config = dict(
    horizontal_flip=True,
    color_jitter=0.1,
    inner_norm=False,
    drop_path=0.05,
    optimizer='soap',
    precondition_frequency=25,
    warmup_steps=150,
)
Rows from block 6 of a small multi-label image tagger, named by matrix and row number. Rows with one number belong to one neuron. Each number is 128 + 32 x the weight over its row's rms, rounded and kept within 0 to 255. All counts start at 0. After the name is the row's rms in percent of the matrix's.
After each neuron's rows are labels from the 100 images, of 14848, where the neuron reaches its highest value: "responds to" is what is common among them. Only what is clearly more common there than usual is listed. The data: Sentinel-2 satellite tiles (TerraMesh).
# fc1: MLP up (model.blocks.6.mlp.fc1.weight, 512x128), inputs 0-127
# fc2: MLP down (model.blocks.6.mlp.fc2.weight, 128x512, transposed), outputs 0-127

fc1.158 116 [185 123  97 108 149  86 148 151 161  78 106 135 118 161  82 129 109 180 127 173 122 176 119 189 121 131 155 168  88 143 101  93 121 107 124 132 141 139 131 163 128 112 144  86  76 139 133 142 142 100 151  70 131 135 175 206 146 137 152 181 171  59 113 103 110 122 109 140 150  99 151 124 163 145 108 108 141  43  95  91 169 137 176 126 111 144 176 125 114 160 108 120 169 147 125 137 109 184 104  96  89 184 120  74 177 132 136 125  88 152  67 183 141  74  61 162 131 166 162 131 146 122 118  74 158 101 128 110]
fc2.158 106 [148 162  95 115 118 196 123 143 117 119 132 130 163  56 165 149 146 105 125 188 101 112 182 130 163 111 176 116 158  80 141  99 191 139 124 135 126 123 113 144 105 182 160 187 157  71 152 137 126 128 127 134 147 169 158 111 174 102 105 167 112 127  55  93  88 180 137 152 123  84 154 150  82  99 115 152  82 216 137 171 113 164  96  74 143 118  57 105  90 135 130 127  89 103 155  97  75 140 113 155  97  88  74 122 124 103 102 129  84 124 132 144 157 179 106 131 101 145 177 160 190 122 124 124 118 124 156 125]
responds to: main land cover: rangeland

fc1.1 100 [199  79  84  99 150  64 131  72 108  45  41 140 125 147 111  66 176 123  97 178 111 138 136 183 143 162  85 122  96 157 116  87 110 121 181 147 159 132 124 167 142 109 128 192  99  92 138 121 105 142 203 160 102 108 126 112 134  77 125 136 163 155 152 130 183  97 157 109 117 132 134  97 115 128 117 171  84  99 129 102 125 130 145  89 139 130 116 188 155 169 109 161 163 119 133 169 165 141  51 114 102 128  90 145 172 153 125 113 104 125 109 108 158  79 137  90 124 140 186 125 134 142 104 133 149 131 143 169]
fc2.1 111 [156 161 134  94 126 174 115 169 140 100 118 143 149  71 124 165  78 127 119 119 127 107 132  65 144  87 136  69 139 130  95 173 142 110 114 150 137 149 177 134 126 140 107 114 134 177 135 104 176  93 114 141  98 147  72 109 126 135 103 147  82 170 112  83 136  73 161 130 126 115 110 184  73 116  89 101 133 186 171 130 186  93 142  97 134  70  96  61  90 123 179 191 133 110 101  86  92 137 123 137 125  52  89 123  80 117 115 151 179 123 135  75 132 133 100 167  95 150 101 129 126  97 132  55  80 130 137  72]
responds to: main land cover: rangeland

fc1.493 097 [ 64 133 110 121 181 169 121 127  88 134 113 160  83 163 160 145 117 119 182  97 154 117 179  71 165 141 130 138 127 161 132 142 129  69  83  74 111 139 173  79 100 100 151 146 168 100 130 129 159 157 143 125 148 139 158  77 163 151 151 124  98 115 147 162 130 139 145  80 162 138  62 140 139 136 109 161  94 137 182 135 104 123 174 161  99 128 107 168 121  76 155 102  96 136 149 122  85 173 197 144 148 162 146 162 184 202 156 114 131 140 159 150 132 123 222 162 136 147  63 139 102 164 167 127  96  96 165 117]
fc2.493 092 [ 97 174 110 109 163 134  71 175  77 103 164 164 129 108  84  92 180 140 128 199 114 128 126 155 116  73 152 120 134 135 101 149 153 138 107  69  93 113  71  99 135 110 122 126  99 128 178 122  83 170 163 127  89 180 116  94 126 121 182 128 118  93 171 142  96  59 124 130  93 146 152 116 145  79 171 131  72  98 147 113 135  95 157  73 111 116 116 170 142  86  77 170 129 184 198 137 102  73  84 161 117 131 134 108 166 128 175 108  97 119 178 148 131 136 156 106 138 169 134 160  99 117  98  65 151 151 153 149]
responds to: water; main land cover: water

fc1.323 103 [108 118 197 109 146 100 153 137 172 104  42 117 152  80 156 186 157 155  60 100  56 114 142 115 119 136 111 143  76 100 123 143  71 111 130  90 111 129 139 129 190 143 101 126 120 139 196 101 200 125  62 130 125 119 171  93 132 125  89  97  76 126 107 111 139 161 115 132 114 152 131 140 141 194 124 158 115 160  97 112 144 131 183 168 118 128 145 166 128 188 138  83 151 114 108 118 135  46 167 102 130 120 127 164 131 152 136  67 119 166 140  90 123  95 158 133 173 162  77 162 153 128 102 102 162 131 151 154]
fc2.323 098 [219 119 140 148 163 177 113 128 127 137 155 164 130 112 145 131 150 133 142 144 128 141 120 109 122 112 188 102 159 116 125  31 150 100 120  91 117 154 129 144 107 148  73 155 123 147 182 131 111 157 162 155  85 138 126 140  99 127 130 129 159  70  97 155 160 123 168 157 132  90 178 123 138 182 158  73 157 171 112  57 191 172 159 121 123 174  99 162 104 109 170 120 137 131 183 144 179 140 134 147  59 147 175 121 105 154  91 101  49 144 117 110 157 144 161 143 122 125  61 107  87 118  95 140  99 119 149  70]
responds to: main land cover: rangeland

fc1.134 097 [120  94 109  92 164 172 118 130 143 129 152 130 166  75 121 122 152  67 131 150 122  96 132 144 100  74 109 141 130  71 122 136  78 110  79 104 104 151 102  91 176 190 169 221 110 137 117  71 124  98 125 110 129  80 118 111  78 127 118 117 193 131 183 137  82  94 112  77 113 147 154 115 173 107 181 147 179 178 165 150 143 131 123 111 179 177 158 122 194 149 131 108 120 141  67  98  83 153 146 102 113 154 130  73 131 148  58  99 112 145 197 113 109 102 118  95  95 122 119 117 115 115 124 122 159 113 169 135]
fc2.134 092 [160  83 158 151 137 155 177 116 151 159  62  87 124 187 148  85 112 111 135  83 170 129 127 187 172 161 127 140 189 149 142  88 107 117 103 150 125  97 131 154 111 173 133 165 171  90  85 158 164 139 110  93 136 154 112  85 136  75 170 169 152 140 141 155 117 124 124 130 126 101  91 148  98 193 148 126 135 117 143 173  95 128 176 108 110 148 159  75 126 116 111 133 120 234 136 110 148 106 175 135 159 148 163 164  98 173 111 107 128 176 152 140 149  62  90 100 117 126 145  86 162 116 100  76 125 185  71 157]
responds to: snow or ice; main land cover: snow or ice; main land cover: bare ground

fc1.325 097 [137 140 133 123  42  79 103 134  85 154 157 155 185 138 149  93 151  93 132 147 175  98  67 172 131  86 189  84 172 159 150 135 120  90 222 160 105 138 122  94 118 118 125 157 122 154 141 154 164 171 128 150 142 137 140  72 102 147 184 110 128 140 115 102 122  87 146 114 145 132  87 108 133 144 103 174 138  87 148 153  99  90 122 167 181 149 177 154 151  75 168 154 190  94 136 118 123 115 163 171  68 100 167 157  91 127 112 123 126 144 146  37 123 114  95 134 143 105  69 150 125 125 109 126 121 109 167  99]
fc2.325 103 [129 119 157 174 147 151 115 121  87 129 152 122 144 116 181  89 159 129  98  92 139 127 150  92 108 182 136 118  68  73 200  98 140 149 123 156 125  79 139 176 124 140 197 142 131  85 123 160  99 111  82 125 136 101 125 172 143  87 165 166 123 132 167 156 172 110  65 103 119 149 132 174 152 125 127 103 123 170 119 117 133 156 151 130 144 127 131 153 100 152  93 130 144  87 121 100  98 114 148  97  92 199 170  71 118 144 141  80 143 135  73  67 161  92  63 203 122 147 122 176 189 149 190 161 141  88 131 165]
responds to: main land cover: water

fc1.62 114 [131 139 147 111 109 112 103 117 187  77 130 152 148 199 106  97 122 116 179 102 110 154 108 155 149  88 107 139 157 117  91 131 167 136  48  84 138 118  30 123 107 190  97 195 120 103 154 144  77  76 123 109 162 113 193  99 136 111 122 152 132 154 104 127 166 125 106 162  97 126 103 134 123 178 172 129 180 100 113 108  63 100  93 162 151 105  88 197 128 153 171 133 147 130 118 108  53  92 148 132 154 149 112  60 148 117 111 103 125 106 100 155 116 166 128 137 149 166 144 160 158 127 138 111  70 155 123 157]
fc2.62 105 [ 93  67 143 133 185 172  82 163  92 146  43 139 115 131 117 136  98 124 106 104 165 110 119 152  62 143 176 136 140  94 112 173 123 116 146 121 122 128 146 101 127 130 136  94 102 120 180 128 107 119 119 174 133  83 107 117 165 131 130 132 110 157 102 142 113  73 141 185 112 161 192 160 107 133  66  98 213 156 106 151 125 145 105 145 158 200 137 102 145 112 121 141 134  92 156 130 149 138 113 150 179 165 123 174 113 107 116  96 121 116 202  73 118  72 109 174 138 175 120 182 171 135  67 102  87  86 146 100]
responds to: snow or ice; main land cover: snow or ice

fc1.104 096 [104 149  80 166 145 114  94  74  94 136 129 108 170  98 123 115 148 145 100 113  96 146  99 112 126 174  91 163 114 109  90 130  99 155  78 116  95 116 154  63 125 123 102 149 152 148  60  76 116  89 123 183 120 127 196 105 119  90 154 108 143 129 110 117 159 184 146 196 131  97 119 158 102 183 154 143 138  93 196  84 127 152 153  88 100  68 136 107  96 121 123 124 135 100 145 103 129 144 117 118 146 112 215 161 119 132  99 154 104 147 129 140 194 145  95  76 166  86 109 105 127 142 110 103  67  66 148 201]
fc2.104 098 [101  93 134 130 158  86 119 120 121 169 101 142 149 128  83  86  90 103 108 136 142 127 160  91 156 134 116 120 130 156 167 110 155  85 119  80  81 133 148  85 149 142  63  73 127 118 164 180  80 141 133  88 125 131 111 156  78 154 192 140 146  83 173 140 115 160  95 158 164 116 150 100 114 106 174 100 143  86 116 130 136 146 104 157 170 113 215 176  92  93  90 151 159 129 126 138 117 114 128 134 147 115  54  94 109 113 125 126 131 162  97 114 166  80  23  65 146  95  74  91 182 164 151 122 145 162 116 122]
responds to: main land cover: snow or ice

fc1.6 094 [139 145 196 170 152 173 148  99 200 124 144 143 178 133 156 138 109 114 123 152 103 101 166 144 109 119 164 173 140 119 168 142 128 118 206 166  90 128 169 172 119 125 106 155 142 120 166  86 147  98  57 104 163 164  94 107 140  58 184 113  93  93 174  89 136  59 137 137 191 142 204 104 127 104  98 194 129 140 167  91 130 107 115 125 110 105 126 196 124 141 120 121 155 108 124  98 174 153 155 132  81 186 146 130 123 162 175 139  69 149 128 134 139  87 145 138 115 164 141 126 119 140 130 119 139  81 160 165]
fc2.6 095 [156  53 104 169  84 121 155 144 200 154 124  95 106 109 145 146 179 115 145 107 106 170 164 140 126 146  88 112 160 177 172  75 136 100 103 169 143 102  77  97 130 127 163 103 135 140 162 152  80 106 132 178  75 107 120 126  96 122  99 130 138 148  50 147  98 119 156 103 111 201  94 160 105  98 155 162 156 127 124 123 122 173 189  72  98 179 134 123 168 153 152 199 195  87 100 150  81 105 112 151 146 164 154 134 154  92  97 120 106 145 189 137 125 161 178 144 139 123  94 124 102  93 155 135 115 149 115 124]
responds to: main land cover: rangeland

fc1.353 105 [124 185 172 155 115 154 131 187 163 117 153 117 139 128 136  72 121 127  91 130  94 176 163 151 153 102 139 187 127 155 137 107 185 165 113 110 106  79 156 139 159 129  99 148 126 136 180  74 188 127  95  70 166  95 161 103 108 133 186 100 139 148 157  87  95 149  69 170 162 147 120 137  60 121 138  51  88 101 121 121  72 115 179 139 144 165 191  79 138 106 122 106 172 124 126 132 127 113 147 134 171 173 167 171 176 150 130 124 131 151 176 112 171 186 118 137 127  66 150 143 107 144 151 115 122 163 145 122]
fc2.353 104 [100 130 145  99 119 165  97 105  90 120 104 143 117 138 122 112 170 116 136  99 161  83 115 157 106 189 156  74 148 121 179 204 138 119  95 142 164 128 163  75  99 152 125 142 114 133  69 130 166 137 160 131  75 114 143 111 167  80 197  75  95  77 170 111 170 124 132 114 110 145 151  78 114 135 136 149  87 119 114 148 115 135  99 158 154 166 121 192 142  98  84 140  93 126 148 128  90 169 101  95  89 171 129 177 120 140 202 106  75 124 137 131 166 123 130 133 137 221 160 148 138  93 117 203 174 132 122  86]
responds to: snow or ice; main land cover: snow or ice; main land cover: bare ground

fc1.20 103 [164 116  81  36  55 152 133 120 125 114 120 144 159 119 155 172 136 148 122  97 151  86 125  76 118 151 132 145  93 108 102 144 151 144 120 105 120  93 121  66  95 141  72 166 158 138 125 206 171 141 138 113 176 127 131 155 140 145 163 191 100 130 155 137 143 107 182 127 149 120 109  52 124 123 134 189 166 166 100 119 145 159 107 156 114 100 140 117 127 126 115 149 182 146 132 168 150 128 102 188 201 125 132  46 144 154 118  84  90 109 148 139 176 104 126 145 108 130  70 146 174  98 140 200 155 143 142  96]
fc2.20 101 [116 148 163 109 135 127 172 130 138 110 117 143 110 107 150 137 174 127 107 146  43 103 141 111 176 126 129 145 114  94 126 115  99  82 188 132 109  48 164  48 132 122 156 149  92  93 184 137 101  93  99  90 121 175 122 161 169  91 113 145 120 123  94 104  99 142  92  93 138 116 120 131 134 138 107 155 103 129 167 111 102  95 145  79 128 153 122 117  84 101 134 119 145 109 158 155 153 115 191 105  64  72  84  70 171 157  78 138 167 192 217 215 138 104 147 147 111 113 101 140 120 129 141  84 113 110 109 147]
responds to: water; main land cover: water; main land cover: trees

fc1.295 087 [159 165 105 131 165 128 133 188 144 149 129 104 124 125 178 141 168  90 123 125 162  88 132 164 138 156 157 180 152 119 160 116 127 133 130 154 102 107 103 128 104  67 134 146 147 145 176 145 113 108 152 129 187 108 150 132 128  85 123  87 112  37  81 144 105 136 148 143 140 116 146 157 189 116 114 136 196 152 145 210 106 171 128  58 122 131 189 119 162 176 139 136 210 114 109 199  81 141 109 201 158 100 103 142 154 184 126 162 185 128 145 144 113  98  94 150  94 121 128 131 135 112 132 119 145  78  90 100]
fc2.295 096 [108 116 114 186 111 154 141 182 110 120 107 101  65 101 105  58  91  95 169 104 139 185  94 111 105 126 152  76 129  84 120 152  94  95 114  80 143 149 147 146 183 109 128 139  85  85  89 126 161 158 133 103  91 210 122 145 138 117  91 201 100 153 154  79 135 136 114 140  99 170 114  89 125 131 108 132 108 122 104 183 115 136 123 152 157 141 140  86 137 138 173 146 164  91  90  93 135 131 174  97 122  68 157 156 111  70  71 107 125 158  61 100 166 147 119 124  88  88 142 122 141  84 113 149 108 119 194 178]
responds to: main land cover: trees; main land cover: water

fc1.273 110 [126 101 133 165 148 137 202 147 130 150 113 139 103  81 166  95 147 171 126 133 169 113 149 156  74 188 160 119 151 136 190 217 181 125 170 119 122  87 150 118 107 170 127 116  90 147 139 135 129 170 163  62 125  84 176 122 156 174 170 101 105  69 117 181 118 123 109 129 187 114 114 105 130 159 145 129 224 135 137 110 179 124 125 150 181 157  95  93 130 159 103 105 121 147  91  87  97  89 117 165 115 126  82 148 142 120 145 161 155 167 105 151 114 133 104 138 112  86 162 150 117 154 151 135 196 175 103 102]
fc2.273 107 [161 122  86 117 164 124 132  93 124 177 154 135 141 122 136 134 174 101  56 174 112 117 136 113 132 116  84 168 102  93  67 140 109 107 137 134 104 112  92  98 157  71 152 162  74 147  57  84 108  87 132 123 139 142 100 192 118 156 167 128 157 169 118 170 141 149  83 118  84 137 116 110 123  80 156  98  82  96 164 137 138 101  55 111  81 180 140 162 151 142 181 113 113 106 149 137 105 175 130  94 191  95 156  71 148  99 105 138 157 156  76 149 140 141 137 129 132  55 108  73 147  70 119  95 164 110 107 109]
responds to: main land cover: snow or ice

fc1.52 098 [ 95  65 178  86 135 110 174 119 168  95 139 129 103 183 174 121 133  80 143 133 166 138 132 153  49 146 106  83 182 118 117 172  93 156 146 122 148 194 135 117  99 137  72 165 149 114 142 126 151 106 134 146  96 114 112 158 119 120  73 134 162 179  92 115  68 132 126 109 105 180 159  91 132 167 110 142 114  94  83 119 113 184 170 164 113 135 173 159 170 125 161 166  96 162 178 166 105 144 171 107 110  99  79 161 163 152 148 137 157  98 116 173  92 184 114 102 131 133  73 135 169 144  91  89 103 124  83 156]
fc2.52 112 [166 150  72  98 145 136 161 117 125  94 156 129  71 109 131 137 196 150  83  89 138 162 132  81 105 105 126 115 148 131 123 168 149 108  86 124 101 171  98 147 132 199 160 100 140 137 135  72 172 111 163 157  95 184 123 151 162 129 134 119 167 153 168 151 120 114 184 129 153 119  94 141 119  99 146 107 202 171  96 153 163 116  87 114  83 117 113  94 120 101  86 106 147  52  61 125 109 165 101 136 176 133  98 120 145  75 151 104 159 118 167  95 136  40 149 145 132  98 162 154 153 167 113 109  59 110 110  95]
responds to: main land cover: snow or ice

fc1.434 088 [201  91 120  99 116 111 180 110 150 127 151 108  96 137 146 120 174 168 130 111  81 142  77 135 163  72 177 194 149  86 122 121 108 154 144 159  46 103  98 132  73 114  72  84 115  87 141  94 165  97 108 119 131 151 115 130 102 146  87 118 126  94 155 170 138 126 104 168 164 167  55 122  88  79 111 114  77 180 100 160 157 134  77 131 181 151 168 109 143  94  87  85 151 164 102 118 163  99 169  96 103 137 134 129 137 188 158 118 149 130 175  94 134 168 126 157 126 101 142 108 140 142 115  89 174 154  98 102]
fc2.434 089 [100 151  90 128  97  40 187 108  94 163 130  85 137 120 158 117 111 117  98 177 102  48  83 169 125  71 113 118 101 205 143 111 122 133 155 157 132 148 151 125 101 169 125 160 120 178 125  83 101 171 174 125  91 153  78 103 188 139 161 156  82 136 135 166 145 154 122 156 137 147 138 152 167  20 132 128 170 153 159 128  95 140 185 142  67 153  69 131 114 142 115 170 138 102 154 113 156 168 108  97  99 115 153 129 132 110 132 135 163 147  87  96 124 105 165 120 101 126 128 154 143  95 157  86  89 134 152 139]
responds to: main land cover: rangeland; bare ground; main land cover: bare ground

fc1.352 085 [154 112 141 202 121 141  79 202 118 106 110 139  83 205 108 152 140 112 137 101 110 125 124 165  98 171 118 131 156 151  93 118 168  90 179 110 133 101 142 147 129 105 115 135 157 145 214 117 178 137 112 150 100 125  69 153  57 177 139 189 148 114 148 141 186 103 133 132  73 131 147 116 136 148 136 162 124 150 122 108  93 139 144 114 114 119 116 149  57 176 162 119 137 196  85 132 135 124 135  85 115 132  88 184  76 111 128 170 176 149  96 198 138 159  88 200 133 150 131 162 136 109 116 112 148 141 153 156]
fc2.352 086 [ 88 119  83 141 127  82 115 124 150 102 126 142 128 115  65 153 144 123 138 108  91 125 149 157 157  55 127 109 183 102 117 187 121 146 161 155 127 200 183 121 123  92 140 126  60 133  77 142  89  94 108 122 164 138 145 132 142  90  96 130 200 110 121 109  20 154 127 102 167  95  91 173 149 102  65 110  77 131 107 123 133 139 113  99 141 132 113 170  74 158 111  93 102  61 156 179 155  80 163  95 170 117 127 170 118 169  98 141 109 160 137 133 118 156 158 159 106 121 120 169 108 175 128 171 102 117 135 146]
responds to: snow or ice; main land cover: snow or ice

fc1.25 092 [172  98 158  82 118 118  68 112 138  81 162 157 137 176 146 131 183  90 166 146 168 132 142 123 157 122 119 181 153  72 134 135 158 196  97  98 103 121 106  87  78 100  95 197 108  94 112 102 178 108 148 157  97 145 132 148 150 136 167 167 116 108 118 154 160 162 167 103 179  70  84 126 111 155 133 114 110 184 143 144 129  90  65 145  36 156  91  98 125 174 129 137 117 136 173 155 118 151 113 163 121  97 123 108 152  94 162  74 108 148 123 113  80 189 129 158 121  70 107 152 146 137 122  77 166 119 122 124]
fc2.25 085 [ 64 116 145 151 178 119 115 107  61  72 146 157 105  70 124 158 162 156 177  88 116 156 217 209 146 135 131  79 121 150 160 143  98 142 132 100  66 136  59 133  89 218 123 103 133 149 125 102  92 146 131 158 156  86 145 141 167 140 109 116 149 152 142 117 121 108  98 145 106  72 168 112 106 127  61 131 142  68 111  97 147 112 122 148  95 103 131 144 133 141 160 125  68  80 118  77 139  99 136 144 126 131 134 180 175 161 162 183 148 130 117 148  82 146 123 113 139 146 123 121 113 149  90  95 108 139 178 104]
responds to: main land cover: water

fc1.332 115 [122 163 117 102 166  82 105 110 134 148  53 134 138 130 130 137  80  95 146 108 113 107 129 123 192 157 108 145 139 162 105 161 115 207 119  88 187  79 154 124 166 122 125  67 105 143 159 129 141 147  70 104 105 116 179 156 157 177 162  64  89  92 183  37 136 128 149 126 100  99 112 110 122 118  73 153 152  98 104  77  84 126 116 104 215 126 144  93 150 129 123 105 197 138 137 116  96 151 109 169  86 158  82 138 106 158 132 127 122 140 130 142 122 136 126 163  74 115 136 152  96  61 152 166 142 129 105 127]
fc2.332 117 [123 147 112 174  53 146 137 110 124 102 118 109 151 122 125  69 174 149 146 103 126 153 169 109  79  91 107 122  81  92 105 109 148  67 136 152 143 143  94  28  66 101 175 123  73 108 111 142  65 142 140 165 176 101 122  90 120  61 111 147 161  99 137 195 161 124 130 133 101  91 122 107 153 134 111 136 132  94 126 149  80 165 119 103 137 133 127 107  62 127 115 143 132 187 102 180 128 136 148 146 127  81 139 166 101  62 176  76 129  88  93 152  81 165 111 135 117 120 113 158 124 142 106  73 151  96 158 101]
responds to: bare ground; main land cover: bare ground

fc1.366 123 [160 157  91 172  98 150 105 133 210 151 124 143 127  89  94 106 148 107 108  49 132 127 109 155 166 109 130  75 143  87  97 104 139  72 147 113  95 136 171  97 156 139 105  69 179 132 191 150 134 163 167 181 148 167 157 112 170 126 135 120 134 108 193 105 103 168 137 158 119  83 156 171  96 108 162 215 132 137 126 124 156 150 156 111 116 108 124 121 132 129 142 160 136  96 138 102  84 164 101 163 106  88 141 164 141 117 120 132 140 111 120  84 125 162  56  52 163 150 105 129  77  81 162  88 119 179 151 112]
fc2.366 105 [ 81 123  97 141 142 122 129 115 159 125 142 158 175 125 114 159 104 115 121 144 184 158 119 163  79 168 166 137 137 130 195 117 134 129 149 134 148 159 101 138 130  78 138 145 116 118 111  58 123 158  79  55 192 117 138 100  67 156 156  79  97 176  85 128 126 152 115 122 103 101 202 159 154 145 121  68 137 170 146  93 153 146 111 114 134 165  94  92  81 167 145 127  79 121 156 125 134 142 138 129  82 154 149 105 107 200 145 157 145 145  72 112 104  69  49 107 107 145 132 186 171  74  99 148  91 113 121 162]
responds to: main land cover: trees

fc1.418 107 [107 154 142 161 117 217 108 163 126 108 141 145 132 147 118 136 139 189 123 137 166  61 110 130 158 132 134 161 106 145 187 126  90 126 100 155 158 125 165 103 152 128 145 150 119 157  68 151 130  81 102 126 188 155  69 158 193 169 108 120 161 194 151 137 114 123 127  65 182 162 102 136 133 133 108  86 188 163 173 157 164 138 158 164  95  79 118 137 200 144 131 148 175 149  87 129 146  96 110 136 102 123 131 124 124 160 156 115 104 142 197 146 141 134 207 106 156 156  94 187 137 138  86 135 159 118 162 157]
fc2.418 102 [145  80 107  79 101 173 147 168 105 163 148  45  82 193 135  69  84 125 155 120 118 142 135 142 168 167 130  96 148 187 108 132 138 114 101 170 148 144 170 125  67  48  55  90 156 124  96 153 129 118 169 160 118 198 108 102 178 117 115 151 136  88 142  97 107 117  99 134 132 158 132 163 144 103 146  95  99 111  77 110 126  59 123 105 171 150  79 115 134 159  81 127  71  76 121 107 121 111 107 137  87 144  86 138 169 119 118 144 160  95 146 110  97 146  90 101 117 147 101  68 131 141 136 131 122 143  90 163]
responds to: main land cover: trees

fc1.131 101 [203 136  87 213  97 149 126  91 103 143 111 112 136 104 168 160 178 120 124 178 137 116 155  90 125 103  75 154 155 103  66 160 156  94 150 149 160 119 114 148 141 144 152 142  93 128 145  99  89 120 144  91  71 112 150 192 121 159 164 164 173  50 144 136 123 106 107 121 101 155 128 159 149 122  77 136 135 125 195 122 136 120 125 151  89 170 151 163 166 140 122  90  57 142 153 143  59 169 160 140 136 110  92 166 173 160 151 160 173  89 145  95 108 133  95  92  98 152 139 193 136  81 125 154 141 118 119 165]
fc2.131 100 [140  81 161  87 137 137 121 147 171 106  81  67  85 126 196 117 140 117 100 165 160 131 164 103 121 125  96 145 169 117 154 127 205  97 158 159 142 131  95 179 103 158  90 190  63  99 125 132 117 101 107 132 132 130 112 134 121 122 157 127 103  96  68 139 120 129 110 134 176 161 120 146 137 144 123  66 184 109 107  88 140 108 118 159 116 154  96 138  73 156  84 183 144 198 161 116  74 101 149 122  91 129 105 121 112  95 101 113  89  73 149  90 107 171 173 118 171 113 177 152 167 150 201  90 135 143  75 133]
responds to: main land cover: snow or ice

fc1.497 116 [137 176 118 127 177 104 141 167 168 124 165 125 112 149 160 140 129  98 138 173 152 122  73 126 156 133 131 120 168 181 164 125 130  88  78 100 147 170 135  40 186 108 153 102 109  79 165 168 108 158 117  85 152 161 154 116 151 146 135 103 124 145 157 103 151  96 116 127 111 115  62 105 187 139  69  92 148 108 146 154 159 123 205  92 149  73  92 151 108 141 108 207  93 147 143 154 122 132 138 103  80  85  77 150 129 132 181  87 112 161  92 132  95  93  96 115 141  88  80 140 136 153 200 122 130 109 106 163]
fc2.497 117 [115 136 105 124  84  93 117  87 102 189 110 162 133 136 147  75  99 117 108  75 169 159 146 145  96 134 160 145 128 138 104 135 174 138 139 135 140 127 177 130 174 134 130 165 157 123  72  75  97 153 151  87 139  71 100 140 123  75  99 115 109 118 156 177 113 189  57 171 141 162 224 188  74  70 165  88 148 175 107 130  98 107 117 158 127 166 153  81  96 130 149  94  92 186 140 162 116 140 101 131  67 141 179 131 121 124 133 118 131 131 121 120  71 132 152 137 116  89 123 129 101 150  70 172 122 147 147  86]
responds to: main land cover: water

fc1.157 108 [103 163 117 112 153 109 166 125 187 130 143  95  96  99 161 141 150  85 132 127 144 165 103  89 165 116 104 140 110 147 144 112 123 171 109 133  90 161 108  79 136 181 189 117 139 105 197 177 127 146 141  85 103 107 127 145 129 139 111 103 112 145 145 121 186 150  71 189 113  73  57  98  86 166 161  95 170 102 159  97 151 110 183 135 133 143 140 123 107 174 132 125 185 121 148 112 111 122 193 100 149 150 139 105  55 130  72 106  83 136 146  60 127 149 110 102  82 170 126 152 140 149 180  86 177 150 165  77]
fc2.157 098 [109 159 126 160 144  95 110 121  92 175 124 119 131 122 111 117  63 110 105 156 142 156 129 104 116 143  99 114  79 127  97 108 157 157 131 111 173 137 118  68 121  51 136 133 106 222  83  95 156 134 147 162 136 131 140 128 111 151 141 121  85 114  45 126 176 168  84 131 129 103 137  58 155 164 181  84 164 206 100 104  78 133 103 150 110 163 122 141 146  58 116 131 154 140 111 145 110 123  90 201 133 122  69 151 169  93 182  65  74 150 105 149 126 104 121  98 135 124 131 148 157 163  94 112 147 118 118 157]
responds to: snow or ice; main land cover: snow or ice

fc1.231 110 [176 163 146  93 137  59 132 154  30 104 157 104  89 156 156 139 175 122  78 141 130 159 194 123 100 162 154 135 103 119 108  90  77 186  74 159 153 137  86 177 127 142 113 176 164 147 182 151 122 106 123 154 194 125 143  94 102 141 168 115 107  81 117 152 136 119 109 128  61 123 163 131 132 107 166 116 138  94 165 110 124  60 113 126 157 109 105 167 111 160  91 158  99 135 181  85 115 153 160 118 133 140 112 128 163 103 128 198 139  71 177 140 187 108  97 139  99 107 114  79 148 123 103 129 111  98 122 138]
fc2.231 100 [ 71 128  82 104 154 106 127 131  93 149 186 204 181  67  97 136 121 141 144 127 165 162 110 178 156 128 118  58 131  81 174 144 110 113 139 151  87 165 135 172 124 140 159  63 127 152 118 115 150 152  90 129 126 172 113 215  87 146 111 109 104 150 127 143  48 147 159 131 173 176 120  98 115 166  61 136  98 149 134  99 148 162 153 192 108  99 158  99 126  81 129 133 173  93 136 123 109 103  77 132 134 146 151 154  79  99 114 126 156 146  75 117  94 130  99 184 117 126 110 111  88  86 117 121 152 125  83 130]
responds to: snow or ice; main land cover: snow or ice

fc1.234 101 [195 198  91 155 168  72 134 113 126  79 158 163 193 157 161 102 178 124 107 181 110 172 153 108 158  62 107 136 100 177 104 106 159 127 111 153 151 151 131 161 156 115 136 136 142 135 130 172 139  99 148 120 113 136 109  99 141 144 112 114  86 136 133 134 210  88 129 130 116 108 152 105 120  88 160 140 163  79 112 139 147 159  85 138 161 211 124 142 105 124 146 111 140 156 120 157 111 166 160  91 125 129 210 145 191 168 148  98  68 160 120 120  99  75 100 116 131 172 138 143 155  95  47 130  89 106 118 137]
fc2.234 100 [ 72  99 140 153  95 183  66 183 154 124 141 153  99 123 134 215  44 148 136 119 153 121 170 121 125 165 136 113 172  82 109 155 116  79 129 141 118 103 123  61 114 123 112 162  90 118 133 134 136 125 136 102 149  86 121 148 124 147 157  88  43 154 163 111 152  98 154  72  88 122 132 101 155 136 113 108  92 104 161 134 113 156 117 143 145 112 146  84  96 131 149 124 155  93 128  91  93  85 133  56 170 111 207  71 103 164 113 106 139 132 148  95 171 106 113 133  95  94 134 140 111 171 187  91 172 115 177 113]
responds to: bare ground; main land cover: rangeland; main land cover: bare ground